Rows from block 4 of a small class-conditioned image diffusion model, named by matrix and row number. Rows with one number belong to one neuron. Each number is 500 + 50 x the weight over its row's rms, rounded and kept within 0 to 999. All counts start at 0. Numbers have three digits each.
After each neuron's rows are labels from the 100 images, of 14848 (inputs lightly noised), where the neuron reaches its highest value: "responds to" is what is common among them. Only what is clearly more common there than usual is listed. The data: photos of arthropod specimens (BIOSCAN-5M). In brackets: how many of the 100.
# fc1: MLP up (model.blocks.4.mlp.fc1.weight, 1280x320), inputs 160-319
# fc2: MLP down (model.blocks.4.mlp.fc2.weight, 320x1280, transposed), outputs 160-319

fc1.732:517440474606489509518505438507546517541494491502500503463460500522403486512536360451532489525499463517555596432550496527504483558509469491569533522422462482496518567520452542580421449606487488531579430546448414486495522531534470540413500450512492524502496480492571512438416464550473531461550454560392454570621501468549482551576507465486466496504471513482447475472550532562471562449539515457533624477503502461484513481483495422437602536495570422510486518510503591545475500461567537
fc2.732:459461572412495461485451499548544528490502536598500606420503468586470570498587463565515441544540479470486379442572554574596519396459553512536509510577546584483518549506472508448504507575489513575586419529388587575478482437539507494527527550580500518535522548553491456482503589484492516521492532564464482633557510517633453475504502414474476583533452531453469515500478514433457508454561489481558608516519572396487521547438448479489467512519591496565493493459467439400495456473522572
responds to: order Hymenoptera (49)

fc1.728:554428384461478374605338427479506518478460404491421509523495424552658595536556493591489458411542470528552571473462541441530493489459525507453508455529547590487539564515479415441460493454471432510468539473418523479535506476565470590382477469316562581424513451529512540557547469472502470464516430550478549470547596436578573492420453498545469474512488394569530519504445556573549471517533519614560502434551543468455575530504447457551550516528552491535467539576516454479546506479590521
fc2.728:488481550453460545418519519436424484479466451472470459450498423435577431505497473482428454430527501521470540520528524529502543543462566422422463532487524435454442417525448451522523470462493432564449579469456492444548503526457468471486584509419475485518418484480493399563477495582488527477465517390508472538562406420474486546438526515561447444448534555439498580434551587567507496545468460537434545575497526542499503490512578567504512449442557556503459554496497526428500616473479519
responds to: order Coleoptera (51)

fc1.220:502439466423601454599491402553483444455510497448439589493516525485531479484463489495519413478456496481563535456469496411472436380479491431399487503553534479555471485479570444453438525443379533453402490485508552523452451514493510499500457517502529528452464476508452517507533570506489490537493479572588523434508495421605539526486534463557459556508417409562556574505502525510614522493533509612540413500493592375506425581540530443445584481565568495462517565549586468472597467573504540
fc2.220:412437511554571529460413499567517405428521483623522529444491424519447490522554468513475483519506472495516466373480538376498519469482422448509503493440609531523521569492448465510572515503587438433423500447526505525481449537546547557567490418439504582571480411575490498503532479480444395537517478594496570466520508525570409444552493614595452594520507498474418515485423550481503502490574454423501412507516545504532449454504443502422476514471541464600445459456491434507448505515447506
responds to: order Coleoptera (37)

fc1.26:562439432548523501526447450396543517526491514607439434526587434567557597525533418589519528447498455507496541437413558435651464536472507547515598480497481574422480544523521559445532485489514444547545389467439414494586473506474429489383449397520496542520514483483519525454421424460458574487562441518461562488589556445411559539540516470430423458517439471451503531501450507531561451541464542571527531388553534416507574520491483414520466552480535502563459495543467428529510475544525558
fc2.26:577448592491512507515482574633578527498471508476534531474489459563498485598459507560552510596458485529492446442528534547569568516585471505536566479506596438479560524505440517478492506508515510503478441441484519544603556496518591536496531500425549574487641598487452403514494513589472553503530523446526531590549437564450436543542493499496512585558535555510438526586470523434444522448502469514475423445517528441530550521501465425380381523521516514520426509477522429481471513574432512
responds to: order Hymenoptera (42)

fc1.244:471510547438498525478502520543425400432426454533505608546514472451602503565390509458393500396483452480460448528404502455518419448486501471440479408556469505542483522446473539493535495471457350458421532491573510557455505495506566456521461558487478585514494401550453541565585551428522468550556537480501520484451502503553485432506567529533522518447394508555536517556456497471546423475585514503503401491548502499480461580506552556488549505558542559598521545498494509455505546463514546
fc2.244:393538400620462523442479538547435539589427435383428457492491434479479417606483485475603469513463456435568449487527519462486478531525490418412520527530476460489472544522501403486486502444439560570412497446578480543500561482537585515438556488482548520529594573493490474580479440523458490468485529500450420495490564580494452534529534534601497465525561565484493525526434601477390513509487422541472495576495606516531473415524556452518478467510598465526465505485653498548504473500479528
responds to: order Lepidoptera (25)

fc1.369:579472495614424469536527480451474457519509473510545465584518573580424472417553442625532566528556525549471525488569510541427467544466558519561562535499459457522579433505488565375423490540577515473581496458509495548504515417500507517491575486464529466482534511533532485496537488515473533574432472517398562432512469469436557539454494476515400501427527379519488494415509461502572479405412560437535450513445557536486494500449442460475557507408508512495563557466470481483514461492479530
fc2.369:467494457471461477431583457492475528446558409508471510469498542519452446553522480581457553458539557466539557553521517493379519525457535496492484458432443540550527589494531601613488493469559587540608476460479520452451480565564486475574395518569489454439444491516508462524517531467530491465552492527431395474483474518456461558444470493509617484399443558472530506482529447538409528519418503425439528463484559575476481492552522540576542482433470426474457537537517610499511461519555506
responds to: order Coleoptera (39)

fc1.296:530513478565509466482477504479491460456502526591422523493523504480534541476524480590642448481508457454559546476406500594508515572523501573566530527495454468492488543572393450611564495518595503541495552537442383547573483462497543530428484417396489487541518602531525567436532492465503564489532496406460479570492649509596480559541449409524556512514520441502495477483462494508477452450428532499497597474527469458485600508542485475539439549509499474480468457512503614509475462438493537
fc2.296:530531559487406528403611484457469487512535455519402532416458506487490539551396503486541502448430507606427550507490502464493506536507550461445513601566566443433449509570438451506504417473465539610543583484449571475554588452501526471604542552365476424538486521520395496446442492525477590504496522539492514529537403499523509518475507523601420470474499607480506563450442471566429505538557422587527524537486508488517495498503549549560515465493531533519410585509547545470510565415475555
responds to: order Coleoptera (38)

fc1.405:576549501478436516494495549553499453475481442449580538430535561360452414440517535471456483597484525510516526503560504517435530490488454510488526632480508455561537398557588467527540528560462505447471553562497550562569558482503506493458532524435574429452521479498553489483536485429535429474454527442528415494389461562598475513487522595538454493508491443474481487476572474430455467452506502438431420428473526473455472544503455513471519492518557515447458478536539562454482429449462434
fc2.405:539541467495450520480538418393515563497490418474528548616450511309498488518590486469439521588518485522499490534436466481481477536500547558491527392449512511538481583509517510447539489563468509548483541514427464444560455524494513559478421468442555430509486466494455483464447535473468433525578517477573536434400564426463528529514531566471517490515538570585546496486424502427525508561543499458600499429489526437476520456417456566534522440517518505424519533444524585511483548517531455
responds to: order Hymenoptera (50)

fc1.529:536494437501498436575354469508559512498491516432432510580481427568513517445462497519492448481530560469593554462500592524528442432459549482471514517523577497541454547489417413412424476508460410472386537488440520485620459535474458633365490567390547565490544458519560574519525548524501478464539382546513572442539551407613530534476566503529517477504528439537523509539485533515529511476511542549591444520510542496473538553474485441532563505556508545558535528543541450462554465485545515
fc2.529:416395582430499431438395498507541494455489516544541500503578521539515535555603510552511483534487439519543453402528554535519559476532463504465510523497551627461546552440396458527565577473444473552520441455447525563485527543527540540524592428470488552608552512582517422432552598518451537456462524469527461507524504547440442461572518566551496517573549516476437515528371544499492447434558455504522492492493559511567544437429442430365459468493588468590478531442606458493536492595421492
responds to: order Coleoptera (49)

fc1.224:554530427470558464460358477624504501532494520505407519557536466527525516548494655519491445422452452458489564511461552445505544406496479527457575487520484526499410554572480421412440560394469409421446547461487501490569459515535475516429462512304499493464504441539544549571553459476514524499586443552524515467560552430493494466449513486486473545540500428500522562595448495505535435496539534597525516477577601535506493642508492479583495519530564482620525518541507507552577491529563494
fc2.224:486518453553560518572571491426474480504483497470450487463426426428619517488465527486467493483501434559476569564469436483462444510563566501494512516471460452524465518553463462574543475415475423518508543477491470452503499538464387481478550577407461501536470420570428459507502456574539503488475569474496388426465494423464513528506510590535494390459499546498557464486640540536493549548427525547548539587488525539457496456552527574582573489463530524556504529457550564448507525408471450
responds to: order Coleoptera (81)

fc1.760:559474482390476523460504518507553479477547388534488575501453476453517542510489628413463480415458516469457492557444538504575476382468483501473477447506553495484372449452492447515545557403438445475454527529544576526411494530485557526467469487487559483509466425464563496651528571465526443539455496528557490487475504505533491482414548452497414496403516491590571514483485518593501415431580497594493509506554496546466503529399490599580555455554504503505527539456567419474516497483486529
fc2.760:364492541518514559446477483492395520512430534441539418444467498492512554526498517571548493557424484572462457386598527552489524478578500483488485497544530381468428548505524443537599600478407562545576537345472530568536502518440609422553540500449542512565558509522413445515515499502457545528470576397543454534550456548535454549492532588575516531515531530473494512488401557463451490445529471505462404531529543493538448511412414485495455493522593473545394489482550485466527546524476494
responds to: order Lepidoptera (31)

fc1.425:491479444530539467532476494450537548627477564525538467442515519542484557477519498501574491556562454483541555400563601457570437478553618437547495464442575556426447506476506435512426554437472411460462512488480464412572585419499455588495489394511522520505530559530499566415557445533513558476566463514565562451507558403447555574584445429421445444557554482506533507455515536538517506532561520509546538475595491432531537427537421462433539479426486477563446469514415528562476501510550600
fc2.425:483594517518521482509549570434506482594494466491538426513379461439555495393403475432443485404609467456495546467476481538472449508432535459445476534483443489521453409534592422522545482467467533428449535505571522429464604428447449445433523550490466495543516486413465426523583485493511402584476544496518447495520444476523576541452494541536485393449543500494518520478589467540470516501446453520485503487490497652441553473576481497542564490452515488493488494461549509490535504489537382
responds to: order Coleoptera (42)

fc1.43:562430463553561511692440393496520523545515460484487500486471519477457570662473470562525525495560535520538567467441530536468492458532557533528550474402546570518474606531431494454503508537458408490464519491500448532520556540544486525375518374362512397441520505519560535507495515493487539536542487484538492516509546399552427560452451426434530472502493405489486503524404514577598473417514522515567483399549558446491542582470438529583555582530526444477492455489434558527586500498528521
fc2.43:517493520511492549395478633495428529539486470554416505467491455491489576518495497514548517461440440602501551496489485513557510519528581489455538516551554494438477449534387479589565500436470500534493467471497508444513511485479507515531548615451516539556564505491415459573467449519463549453470534492504451545557464576528511497438537499535473539465520584420482515554534569482439508509494425529492448530468597509509497444512606546555569492543527554476381515510588534443504546483491513
responds to: order Coleoptera (39)

fc1.577:509523485425478494477535413554461442455577436450460542536425479391556538516425554475502523453478476469473457566489473524536505424477503433432492467522526501561453475500453397438537466414466531476430556499521573479436411552532544400487453542497494512499416468488516536568534546378510482518617493470579496505469514524521540508416538526480420542416480470563561529534441506571537467454511451545543424581528506565419433537529521554528489498549545569552591550530554511499561493468484480
fc2.577:359453531566489509479543591544521529533458499431465482500473534513504516561480546461458499487480481537466520486492546409516501517593477485455521509529568527468466537548452463595577498438421374539464530452461547465443516567473538512544569527398494515548564552469475476526495492503411571481469559442485487580541458571455485553458550544637467545491555527472463516474413529482399475519564450610471451434498587438543453451492543466532482521498567473520468519509586488513543553444464546
responds to: order Lepidoptera (27)

fc1.670:498458443552443530501519550377564459569456519530524471494570536543486419422443570606489457611547523461480560501553472483623490442464590486481495523483519507466582496471559385519468600557522508591567580508448515573465420509468552560433497420523490462449523563488510551507534501574503575472457534560484489456556496530483494474532494542549476407563595481432522559488525536533464466471525578503452571504461445555596516491488465461451467457572501516450425473516509524561577555478517552
fc2.670:401441551461508523532416538538544557526445471407480482450458468568558494519523459482505515497472495538502469488555511551493562510549522537553491574530504507517510548446401443596585593426475411548496455450448535586499518533561551505579527501531497513549524499561436452449539523522441507439439513495468437478542414522500414558550539587470513530507545527450473567548413559438460435385541493556481550467454527477518544451404379435498454466489551572547427561457584455436514511538455527
responds to: order Coleoptera (42)

fc1.109:465411422408483412577524398475528558459503466461419465543419498478536611528424577575549499461515463382522511489458547479573490431517484438410521459483518601492479515528406451571439450401428526470532501409419442496524525529519476525467462469478557554445584448527442510494488534538490496541540445523588543448572568400424510546503493424532591399553459415542526484530498552521594428478569519536583510496556531459501529555561456500569528476473468527499488539537463450567559455519513545
fc2.109:352454544489529539390583515498501501511490522479491531472409425475577366462438494520564491528425432609472448438546522541519524535458482448441465483536533447491457492525457429510514482453478520550473554503507519495471520495478511495454504543496491493628582522499446412486486489495464474519467532557568471555602355559458475555484545541535430498503529523461463566522460476525422512514556455510465398521484492558586509511460498493569485475497520539508415528482566498471519565497479494
responds to: order Coleoptera (63)

fc1.712:535560496459476546566461422491524433559445567491439514522510455505520556506521490441415487468478566415477406554488462436506395393513510462427461417519580585445409485449430468474414478494411513388463485452352549475527454463508463525573503609507453538404400449531482434552502533611557507586521419589608548519424494472433451506418527473511532464620566500516603483497491560505584567459557533525514382518495507502493507496518517524443476515511510517507524575503532504521564519493535553
fc2.712:273495533507410492445416621529603561505494548483469525463439444570526505538537478530503463565438467559504442465618520565516522595562430509489511499491535578431470531499480435530667545508455518542576550446475506565477551528530522562516468509592528512619533513506474447478480547581447521448468654414441482555478438487486493527452529581530486529576538514412474537514429558454470454428552467484484404531457554517516503485481453531468473474524517567579456516509558482504492501567440530
responds to: order Hymenoptera (42)

fc1.74:563468505546493520497534619470521505561508412446494426520553504660524512466497436554426557534552474682472537559528529507498514518446522494448503482529440539545502465526593523442405518505494480475531480519450477506535562465484566477447498473523489586511424504475514505520372563531349577468489481538421479410483460512543547486453441452566481513585403483467451452451461498513506429561532546596487485541491540498460550484414430350472553505466537513495469535476468480498425476547614484
fc2.74:606406527436512540507522453528488489466537449467490461507539524646501503549475440553483536503452512358526442541493522517527495475609438476408460554552485467459515518508538513519535471487471519520503487540503528569577482474525442491589545438466520554475543543559507508530536412559599602548491515492460554636527496540517446476487438456553524452485411519539410513535490524487454562380559479603470485555530489463483599536578497371393445521516523440493509545556507442495433531524338526
responds to: order Hymenoptera (42)

fc1.374:564671657656666577593635502573492547464492495504501447520441507548525531481495498468509511504461511565507480465555533494508515422508517527455514512469545514561529513479529454521523490485494476509506511424583538502530538519535460525474480530333369452437612527583570501550547506588503492458521473499438438434497486486474489475438510451485539495453533451523460460492489484445466455462462486529472432533503450538468444481463483459483493531450482485550512488505463485450504466480485425
fc2.374:526546465265497468461543478480469480461436498541444458496512439477484440526523541451507539491515534518487538504606475509520476599567503526477471559438538555411477521539464483617547559455469471505507477480378563526492501487484519444620469456454405504491342491447449448470455495541432551515438528417543549493468464516504525494461484520537518452578526506431449508439505578530435461513549549531527573587452538464546409514468456567545542464582513473486514485502497515404520579526482570
responds to: order Hemiptera (28)

fc1.286:617561514511527533480407510501458465484488588548588480501583481452509509571475432524488501439434473567501450537500428505484592516567414590471443514534388477475490523519516383510534597547564441610504603551610508550500525495538581489466558570387509483566553486539487519491475459453455566522487536384461482540491566533514490489497477590460473580469439560499544526538469455448451379425403423525486538448564523535429489520494498556504456499570437446462439393451520534490516491474456477
fc2.286:465562482571544496487565527446489531454514536522451460476492404472522573530488510415629514456497477519513550525571501540527527585436562446491474602491466439497432406559390500538562529491490446611441495454491513469456613476485483489500551520394482455609529573493457484517494513583541521520505510409497436562557470515537498420400504490549480466500446530409568472504577607540392552603504438565525532546552536522491453465519528562539514477444526479565463488500573587476588544411493485
responds to: order Coleoptera (45)

fc1.595:476435503493502486565556412380603535499458568486496559521442486541600630414499456571589542504578411478496496468533510450542400425482542498494554484455544598541429546498446512510513484470444513525539446424464440475553513463473463532403500450513551608443545520552457502528499541548472518537568436549549542412528522451586546490567530433560505400532462470510425424446465582509540509517537539490544520449508520514520475526533506436538615538534631510505482486526519459511551518566532503
fc2.595:338515495465510512574504552453544491400486525516454473467531447461530499524497594513488442530413479528511484429481511555479501492528483491492631512461464441506476518492460483537480517506406453603537459455450493643507550535560607546484583470529503565601547511489519435438510564538545598444459610528440436568510498509420360574513546560566489522619487466452527504527407557521404442488555510565428517536504571395552518558479503514518436611459537451558465545468524421461475450557490543
responds to: order Coleoptera (42)