config = dict(
    horizontal_flip=True,
    conditioning='class',
    objective='edm',
    norm='layernorm',
    head_dim=32,
    fused_qkv=True,
    patch_size=[8, 8],
    optimizer='adamw',
    beta2=0.999,
    batch_size=512,
    lr_schedule='cosine_restarts',
    weight_decay=0.2,
)
Rows from block 2, named by matrix and row number. Rows with one number belong to one neuron. Each number is 500 + 25 x the weight over the matrix's rms, rounded and kept within 0 to 999. All counts start at 0. Numbers have three digits each.
# fc1: MLP up (model.blocks.2.mlp.fc1.weight, 1280x320), inputs 107-213
# fc2: MLP down (model.blocks.2.mlp.fc2.weight, 320x1280, transposed), outputs 107-213
fc1.1047:497498516504510511493495511484514489496502498473511478495502475494440518522498515504479448478488471490509496474500504510487477474498500488494470487491492510484479507509520525488460502487503505527515503501505534488469490508531484527502488533523512484510511528504496503522499475511487491482431531515486538518490509529532513
fc2.1047:523489492462481515513508490514503501511514474503496521488513523498512500525484493519455498488482509477501491513489489488518466492536506516511510474536456482493443512542498470501514483484489503471494460517504514487500510544503519518465519475506501459501483526509485500474527501520516453461499478479511528503528499498487505
fc1.1048:545481465531528512479486555480541544522449488439457518501485495469472471515487435461598519495478468572507471520485487483450505500489559506536518495518488485500509439456463411441441441503425448449495486442558412501518570486447485525485601476484548474495505506438518517513512493500515529513555539497455526523513560427505457
fc2.1048:557520485535515502513501489387446443515543519488520480501483513492487482505488493464537492471474521530485476517494528475461513493491526501487532518466495500484483522498451518521444481454494507499471498490517448461474546542539512527506534529494538518519493539449474460489498518467499528495483485410436497548541540532477464
fc1.1049:524510507498499484454490488522503488460513495481508514514501513499507493503501490479529494472459496510489494529513490494512492498481484486501462483539486492513483517550510541515534486493480450468481478469499492463468504473530522495511483438502478526480516511506505552520518506492495517516511496516531477469467488526513495
fc2.1049:505520522496500476506491482508504504482499493493516501474494494520497470487517506515504492477513523498451523483528511490515510495500504495498504527495533519500540543532504480461491514516475572512544527456506463534526434465502518457509446521492487506494477468488499498499476505518502515486520503516501486525511519497514480
fc1.1050:524482525487533455475485509515512525473496491510531447510514532523505510515522495507513495497476499506483500521499493491462500504499488504518475524507501509508520491500497507467499516478482537543509485544478459460505473511513510529482492486507514499540515496492499498479506495494514484485479557505503516482469515509501472
fc2.1050:476467530566480485498488474510501490483452545481514464518497501505478530491496467481527558540469508514513529493506533518546527469480525498540525527494511518481504517523484488523477490488492488544518518502553461511521483473506488451498516491501507526544462520459473483507483532538506539539548508492494536492491529473510479
fc1.1051:541506465496510468488512513504475498474511516503477543492497493493496481525485477480508524523455493507467492516507467476492466490470482512507439502520488515486501436457489404415482448440438443431457450489460485456500479461478488487504532452526502513525524499473507512480504506473507499502491525534521511507503518543501491
fc2.1051:492488487493500497453509472512496486497470507514508462468517456509544522503537505525529504545514520503462529512490508481495510489481506551512538462521503518493552505451511530475452569552443563555561549495521473527560502431522471509489502498465506505521493535496489473521512505503495498524511473519511507516483488491503494
fc1.1052:525514500526504529494492524507525483503503491516489501518500501495503499497495511485500508527503465495517519486501506506507489505507502495509500510493500502474493508518488515494502486491483520481537500516485497504488527482483486465505509481483481499457519484492491503495473490509509526537484509490531480509500509493498491
fc2.1052:480521498530493502471459492497480460497480494461485464490515472483543509508504516490511499541497489550492475511503499482504511456463527481484512510464511511512564528423450510480491520517482464473488504497453483514501501460498514511521530520503529522494493509466539457509461489527481514554500503481413504492485484499482479
fc1.1053:502491475503494499478539506497477458492485469472493522521474509474495482511492468466523493499459459510448465528491491481497487473485505510492473504523458492496500506503525522477521486517503486509486460530516530472508522514522514535491521470536506522482559524513505525490513528491500487529515537518506524495488533524524503
fc2.1053:496475512509503510495486482536474494505485479497485470505505493488496515541490532479508501529502497513493466485462489481504509501507517527463543476518474481492517524497502479487500500498485525513506505500473515493518500498541511512468505503473505501512506517535519481496521514512526458494494476489482496468497485449474501
fc1.1054:518513503516441509498529471495492476456509489492482531526521509488501497464536488486515513518468533512510527510492521501501503534502492517484526490487484517507480526535524553513520516498509456466499484473492512504435524484483470465515526484463511476512511485496494487513481504473534507491503501520498497500511440511503497
fc2.1054:480497523506497506501523506480521511470514492516511464491488508519524477519494509489510512522504507532541527500504507475507483506460508473464540528464516484502537534502471496481513470478489495503512504486514505522529477449510521537504531526486513519477484499486506488546466503526493490514492508504512501507482499506510478
fc1.1055:504508490472511509498486495489503503515495484471501483486512476517504502508508519517464541499482508492521517489516499498510503504539524512491452534472530484526517505504470536478485528531521489514490516474462486505507483495497498511535504513472502470473487505509484523510508499486485502495479489518503494506515514469533498
fc2.1055:499531494472470503514513511494502553511504501541511519519484513510475485538531492539470455458475499463435511511489499526536499526552466538490490481510476495527533568561521459490497524526496554509502480455502489514513510503492462496487438513472518481496468527507522466462525506513499511509488453486496510498536469503474499
fc1.1056:508477483518475466483506500506464488487479481489477520495487510493527472486536490473529528528477505527482491526502482492496492488486492475521461491516488505501517504517533508479503512516507449494493504500519497497508509500545520492491545501517530526495530501490496502489530517471517498519528542541512517521513492507500515
fc2.1056:468510486494498501508463506543509480501524484498509488481504545506509469517513511515498474490503487489508472468453487490485508517503490511489500499493504487484531519509507473476484539488512511488476475500488500482473502507481563526507469492509505492487521512499488491472508487468514486514491516496487487474490501489484497
fc1.1057:513489510477465501476503508525483490495506530474493491496475540500508513508515469494535528508500512499472501519506508488534528479521500484522473502506521493526560474473507487470545494465484525487482463551466500476489495484555482549475527475567514487527542489536508511482510542474545504510472520518510498511500503511489483
fc2.1057:495518530496521501514511470520485500457471537517496504518510477519516539491493500484530494476509495504498535519489515528553474493491472521534468518469521530535484531496412476515519514518478517526524539526513491510531455467464541481519485544519477526463511476538487530491507499522515484495516501544501538496504492507518472
fc1.1058:533482487510478453484487503466465507455491497488514459497492512543521457522501499492553485484484470508496496520518472488470502475531476494515496522483469509490479492525470517487551500517516485512538507496519489518502547489490513484518517503470538506489482471500488522493529507498505498493545538486485488522467531494513531
fc2.1058:538523479527505516523471484531503499494506501517496505497455524501512453525513492528507502505485524457504488475533509505524474544508497509503526506503506511513428474518535494501511515482541487540457476535504480447479522519505477508452474518532501509498513479518487480492518504491534495551478478493466476514482487476495509
fc1.1059:499486485502490437475496504464496519476486479462488506509436522460500494502487480460544470492472465500488476521467481474459462504502489485479486462544464527493509489523534506541470496532499504526487509491526473481526573481529549520527563461524528468508515495506511541471492522513519518533496512533509540497474528488502529
fc2.1059:527502502492470538491497499461503506512529467499502465498491530494474523486489539459464477491497470551467481484484491476493505509516530503468499480497482480460480504479501494473481491447524524483468495529509518487467539529528531517474529528500504486479505516524513468475582533503522473448477481473488482464518469499465488
fc1.1060:468536473487534500490449478505490523478502546510491480467476471537516492495483501503525501488509534466471494476494504521500520504479531501478498497456508524521506527503485492487513473490474512465483495541462497539522484524537458509456486532508465499521502538513472509517518518537540494478474515505508524484510533494494500
fc2.1060:462512503525534492516468475479472458472503543502478513493530506523479481465488483499537524494502509497515494523507535493484485486483516446535499535473519536528510504472470522503505481511470482525486547532517492498497495468485446477519489477500469527507481506469474516526480498495486523522552515533474520508537516514502467
fc1.1061:506493494528492482445529541493497474497511514488523535512498507494526499481513489468521493478495509489488520503501461511535490486490489494527474483484464499504485511514512485489518494510465444512517507507512507455510529492501508517511531486505507497502507500487470509522515511482489491512538473497496488499489486573517530
fc2.1061:475523457481479513493508516540503544544504527514498503471462532512486465474489480493495508501477505479483477484518531494510517517524494503485466500493532528495502504519472474495486521471514537541501490500514485481504484479490504499508487508478488493468504474509517485501508526486512485514519490468495513524512519510518495
fc1.1062:512513527504495501491446486506529525482408513534537485502502515525529527434491499507442484426521426542493549525423468477436501533495530487507508447508531454486569463452524502523451502489529453497465517468524502527576495492520503470491520518517515513475473502426521523486442505527494484516496524527538506488540501445513465
fc2.1062:461533514548481531517466500547487511493511489532584482501493496470499527545495496502397488426457552566493522513429448522470485486511477516561494467535551536468500460483489483461467500483498525502497505435458523481476531506466496584508525547530487453513472540478534478523492511503486500480529456531557529469566486556460478
fc1.1063:459454468628516456522514483486485482446392473495533524415410518425493563472512590472548555456527526522473504536482508551506482621484600415482514499473491542373562519480577461516503555560416460457458493510530548508548552512532476554486527478545547458525459483575498469507522498529499486611490498513560476544534458538519498
fc2.1063:475477508651517517457504506481494499481581426506535480542555466399500539562494431538481507478476515528499477479481502471493500413489554553503516486548494504399514551486421547510500485490393538467505478506463521502473528526486467503527501524505549528473472497565488462493494480529499513434500451499532506480538447471512454
fc1.1064:487516472483497478521478507492519477505504507490510494511506486504484508494460505528527520489506506496494504532474509499543535509492534526490483512517510511516509480499499520480497501498517497496489501551460477502531484510505525525497505476520492499507524513490495498485502469497492477472484502495487485485504503487529487
fc2.1064:509513470537544496493520495507478481484498520519504525508482491516499496455520490542498528476467486469546535514537493510517514481526496509524497518554510505506530518534487478520496515515524512526512525499538455503510472503485523466498476505498493498488487527487486493472478485504505523524506501529473506509481498508507498
fc1.1065:497545514508481513513461495497526482517473517497459481505505481548519477494511511490494491507518496470529500470470511506491495508510512493480482524482539490508505516483454495487497500499500475506492483487482473513531494481487502486504484538486468527511505514485521491513458516468540503496494484515478496490521511467494485
fc2.1065:548519490502490472499495509500518475496481507521520544510532488513466476505503497520500524466483492462437533511513484522528485516525513500493532482531485496523528495532533495482481541590510531525538502490505478493519486503465486475523479503480499506510487521503500516503533473501471528506495483506498517499466497509514496
fc1.1066:497550486507468500491485473496484510519474478482511506504475507516514496503480505487522522504490496499520484493489490520503486480538504431454499520502496486500564542493514516515465469530516523471503495545509493516518514478505487503495525528495542497487502502495519483488475494511489525502492490541516504497523484532475495
fc2.1066:512513507461502484534543503521510485492490523459492491521526469530519512496515512485520522531524530525494512548509523514506494484483496515520496536474508501494508518489462484500512503473474465491482526502511505528493482471470481511518507506548530495515494483465484501531492507491523544502497508486497518491481494467505492
fc1.1067:453526502504510505522481492483503496523459532523489461496501470532518478490498540491504491467498531470495494481481502508511517510479514499508497508473522505526529537483498498479504472485511518457488495506506503526479513521506464518494504527503439483516497509533499503496518499539514510450439500495480524495532510497493495
fc2.1067:493524458516503510532488481490503464486475545504487479515506502495479507447481493492502503502478479480527494507489517483448521484516507473519528525516475502499485516510480501456504483518510533507488505512526489485506476479499491465524494469513505491501490516512470477501507519502508477520499462509487503497519496484498461
fc1.1068:455528484473514519510472478534498530515492532511499470472491465535514478482504494523504523498499520470469485481467513468512523517524540514479512491511504496506522550488470522493504481491491529492481488505467510525513468513534466532500472530482443487507519510525500523513503482541507498461461503501470481503491517486504469
fc2.1068:497495504531509488505478478484472473481512534467495488482533517503484498496486487457549532521485503524538532534499519483461518493484513461515518509490537512508503505497463501519536499498480476508516509500490466516515498469496454480541498489488491501472506502462482493524473494508477525521519504500500525522523503501507508
fc1.1069:489540513507458515499478475506498499509498506482491489505485475530497495477481513504506491470483498477531518481484487478499477509486473506475487479499508473498496502506485524548501510501517473527509492500514510505491491504464499464513531505470511461500485464485507503504454507498495512522512481506475487501506491483485523
fc2.1069:537503506462486503509512495512497512498527486527481537510484501470480462510514500537459499470512491473480482520490490515486504493532483526479523484523463521485521503537542496504504501462512494503493501504495508531480514533488503515482491509525500431516490518517512511455523483483478498474476502504545495473468490527508514
fc1.1070:481516498522507519497509501530526506508504526514484523517510505502536510503517481508523505519490526519505496481493514517500489506497477487476505488462498509501553504501488515482492484506507521513484488520542480507493510491490483469487526524499485511494498511491503468501477492505524531525484492502491505520506513493499480
fc2.1070:490515504505465477529468486484511467486501517487477518503528482510498527497522514504512485532498546512516508499495504543496504490490493440514502519473540498503539514452455501494500507520493478519478518527498487500472476463475515465533524503513473538509520505476508504530464468508494509520556540504522557492464507495499477
fc1.1071:532488479495501470501509487502482510508485520448513510518502530463498531520507494459503513482490439515484487523516482511513493496498512538531504480523507492513465496498523493517495521536471490454523494465498540487518474515542499510510514479504504542491495523511497515489520505512503488517528527539495506485495487491516489
fc2.1071:490499496504519505512490501461501520481525518524490525515504531512497501504510481491501508484470494477554521470488507530494483536494503511492559518497522510517493510533510490470481530540498552548547522476563472500508504504468454499508461475472483506502491487505487499480540499482503523490495473481504489510492540523516475
fc1.1072:476484491479487477489497484447501502461495501481501499485478505488487507497483483499546505505462500480476473495487474483499487492455484476477477478490498504496475504511514475519501488514499497491495481524510501492505520503518498495531518512531495520512510491520524509526500506484505523521493502503485510514523497507509493
fc2.1072:512488480501513489519496478489508500511507507503491530495525481510507488504504510518504510531502485505537505522501503496490491511495497500501496496506517523497522512499455480523499498498508468487464505524513485488477515503495512457524507502507514507498512490502510497502496492498507493496522501490504533477498523481495491
fc1.1073:463498513483514487478487504516497515525499509490489496482489470511537518478481513520482509520500522498491493488508489514538489492521538503472501516462499458495529522460501540470514480515493514461477502485498482546508509489519483525480487548495454519501490504506526511516524496516521499479479506506496532480545493485508520
fc2.1073:479499482522537527492481500527482495496476533494481486489488501524508524503494487496538542500478512489510509522517541500474488471482507471490511533501525535520545535514497475488482485532518507506480529522518479476525462478521476453499478524497483507497460524463441474483505542503494514511507481517461486506539484494484468
fc1.1074:507505463514489514481524497499511501448499470506502479499491512452473514508540452479533491469465491517494474496472512457492484458505453440498479451514460471466580499493563532559493493568516537546464422495481486519494503511519531488498571513526484499501592486505457506480524505487533524504477500564526538530485445521483474
fc2.1074:446517508497498539476520490491498490484483484510519478475502459473469526511529508494491484495497479533516474488515563513483506450454498543513547507485472508483573524466456469501504505433507493500471495503500505451510498501489488487512535551511445517478531510517441467483466539555542492488513490549512497484495420457470492
fc1.1075:505463472484504490479477524498482483490508519461515471485476511527479463507474465481519516484496471479490470520494500473469477475491536518508494502519516531501477490519508491450512525520455521531510487525505502491513501512553479528472535472532510502535513526507506534493556527507517515513504534499516528507472529501528528
fc2.1075:512518492530520519482487481476461475503500526510473489493498516534534541475509477452534510491484508485536494507522505518503500502509513466511489514503503510503491511478467470526479474533525500502506533520521497479459482505504486470536500487504460485471487484491488492500503524491488511513524501496474524527516529491523469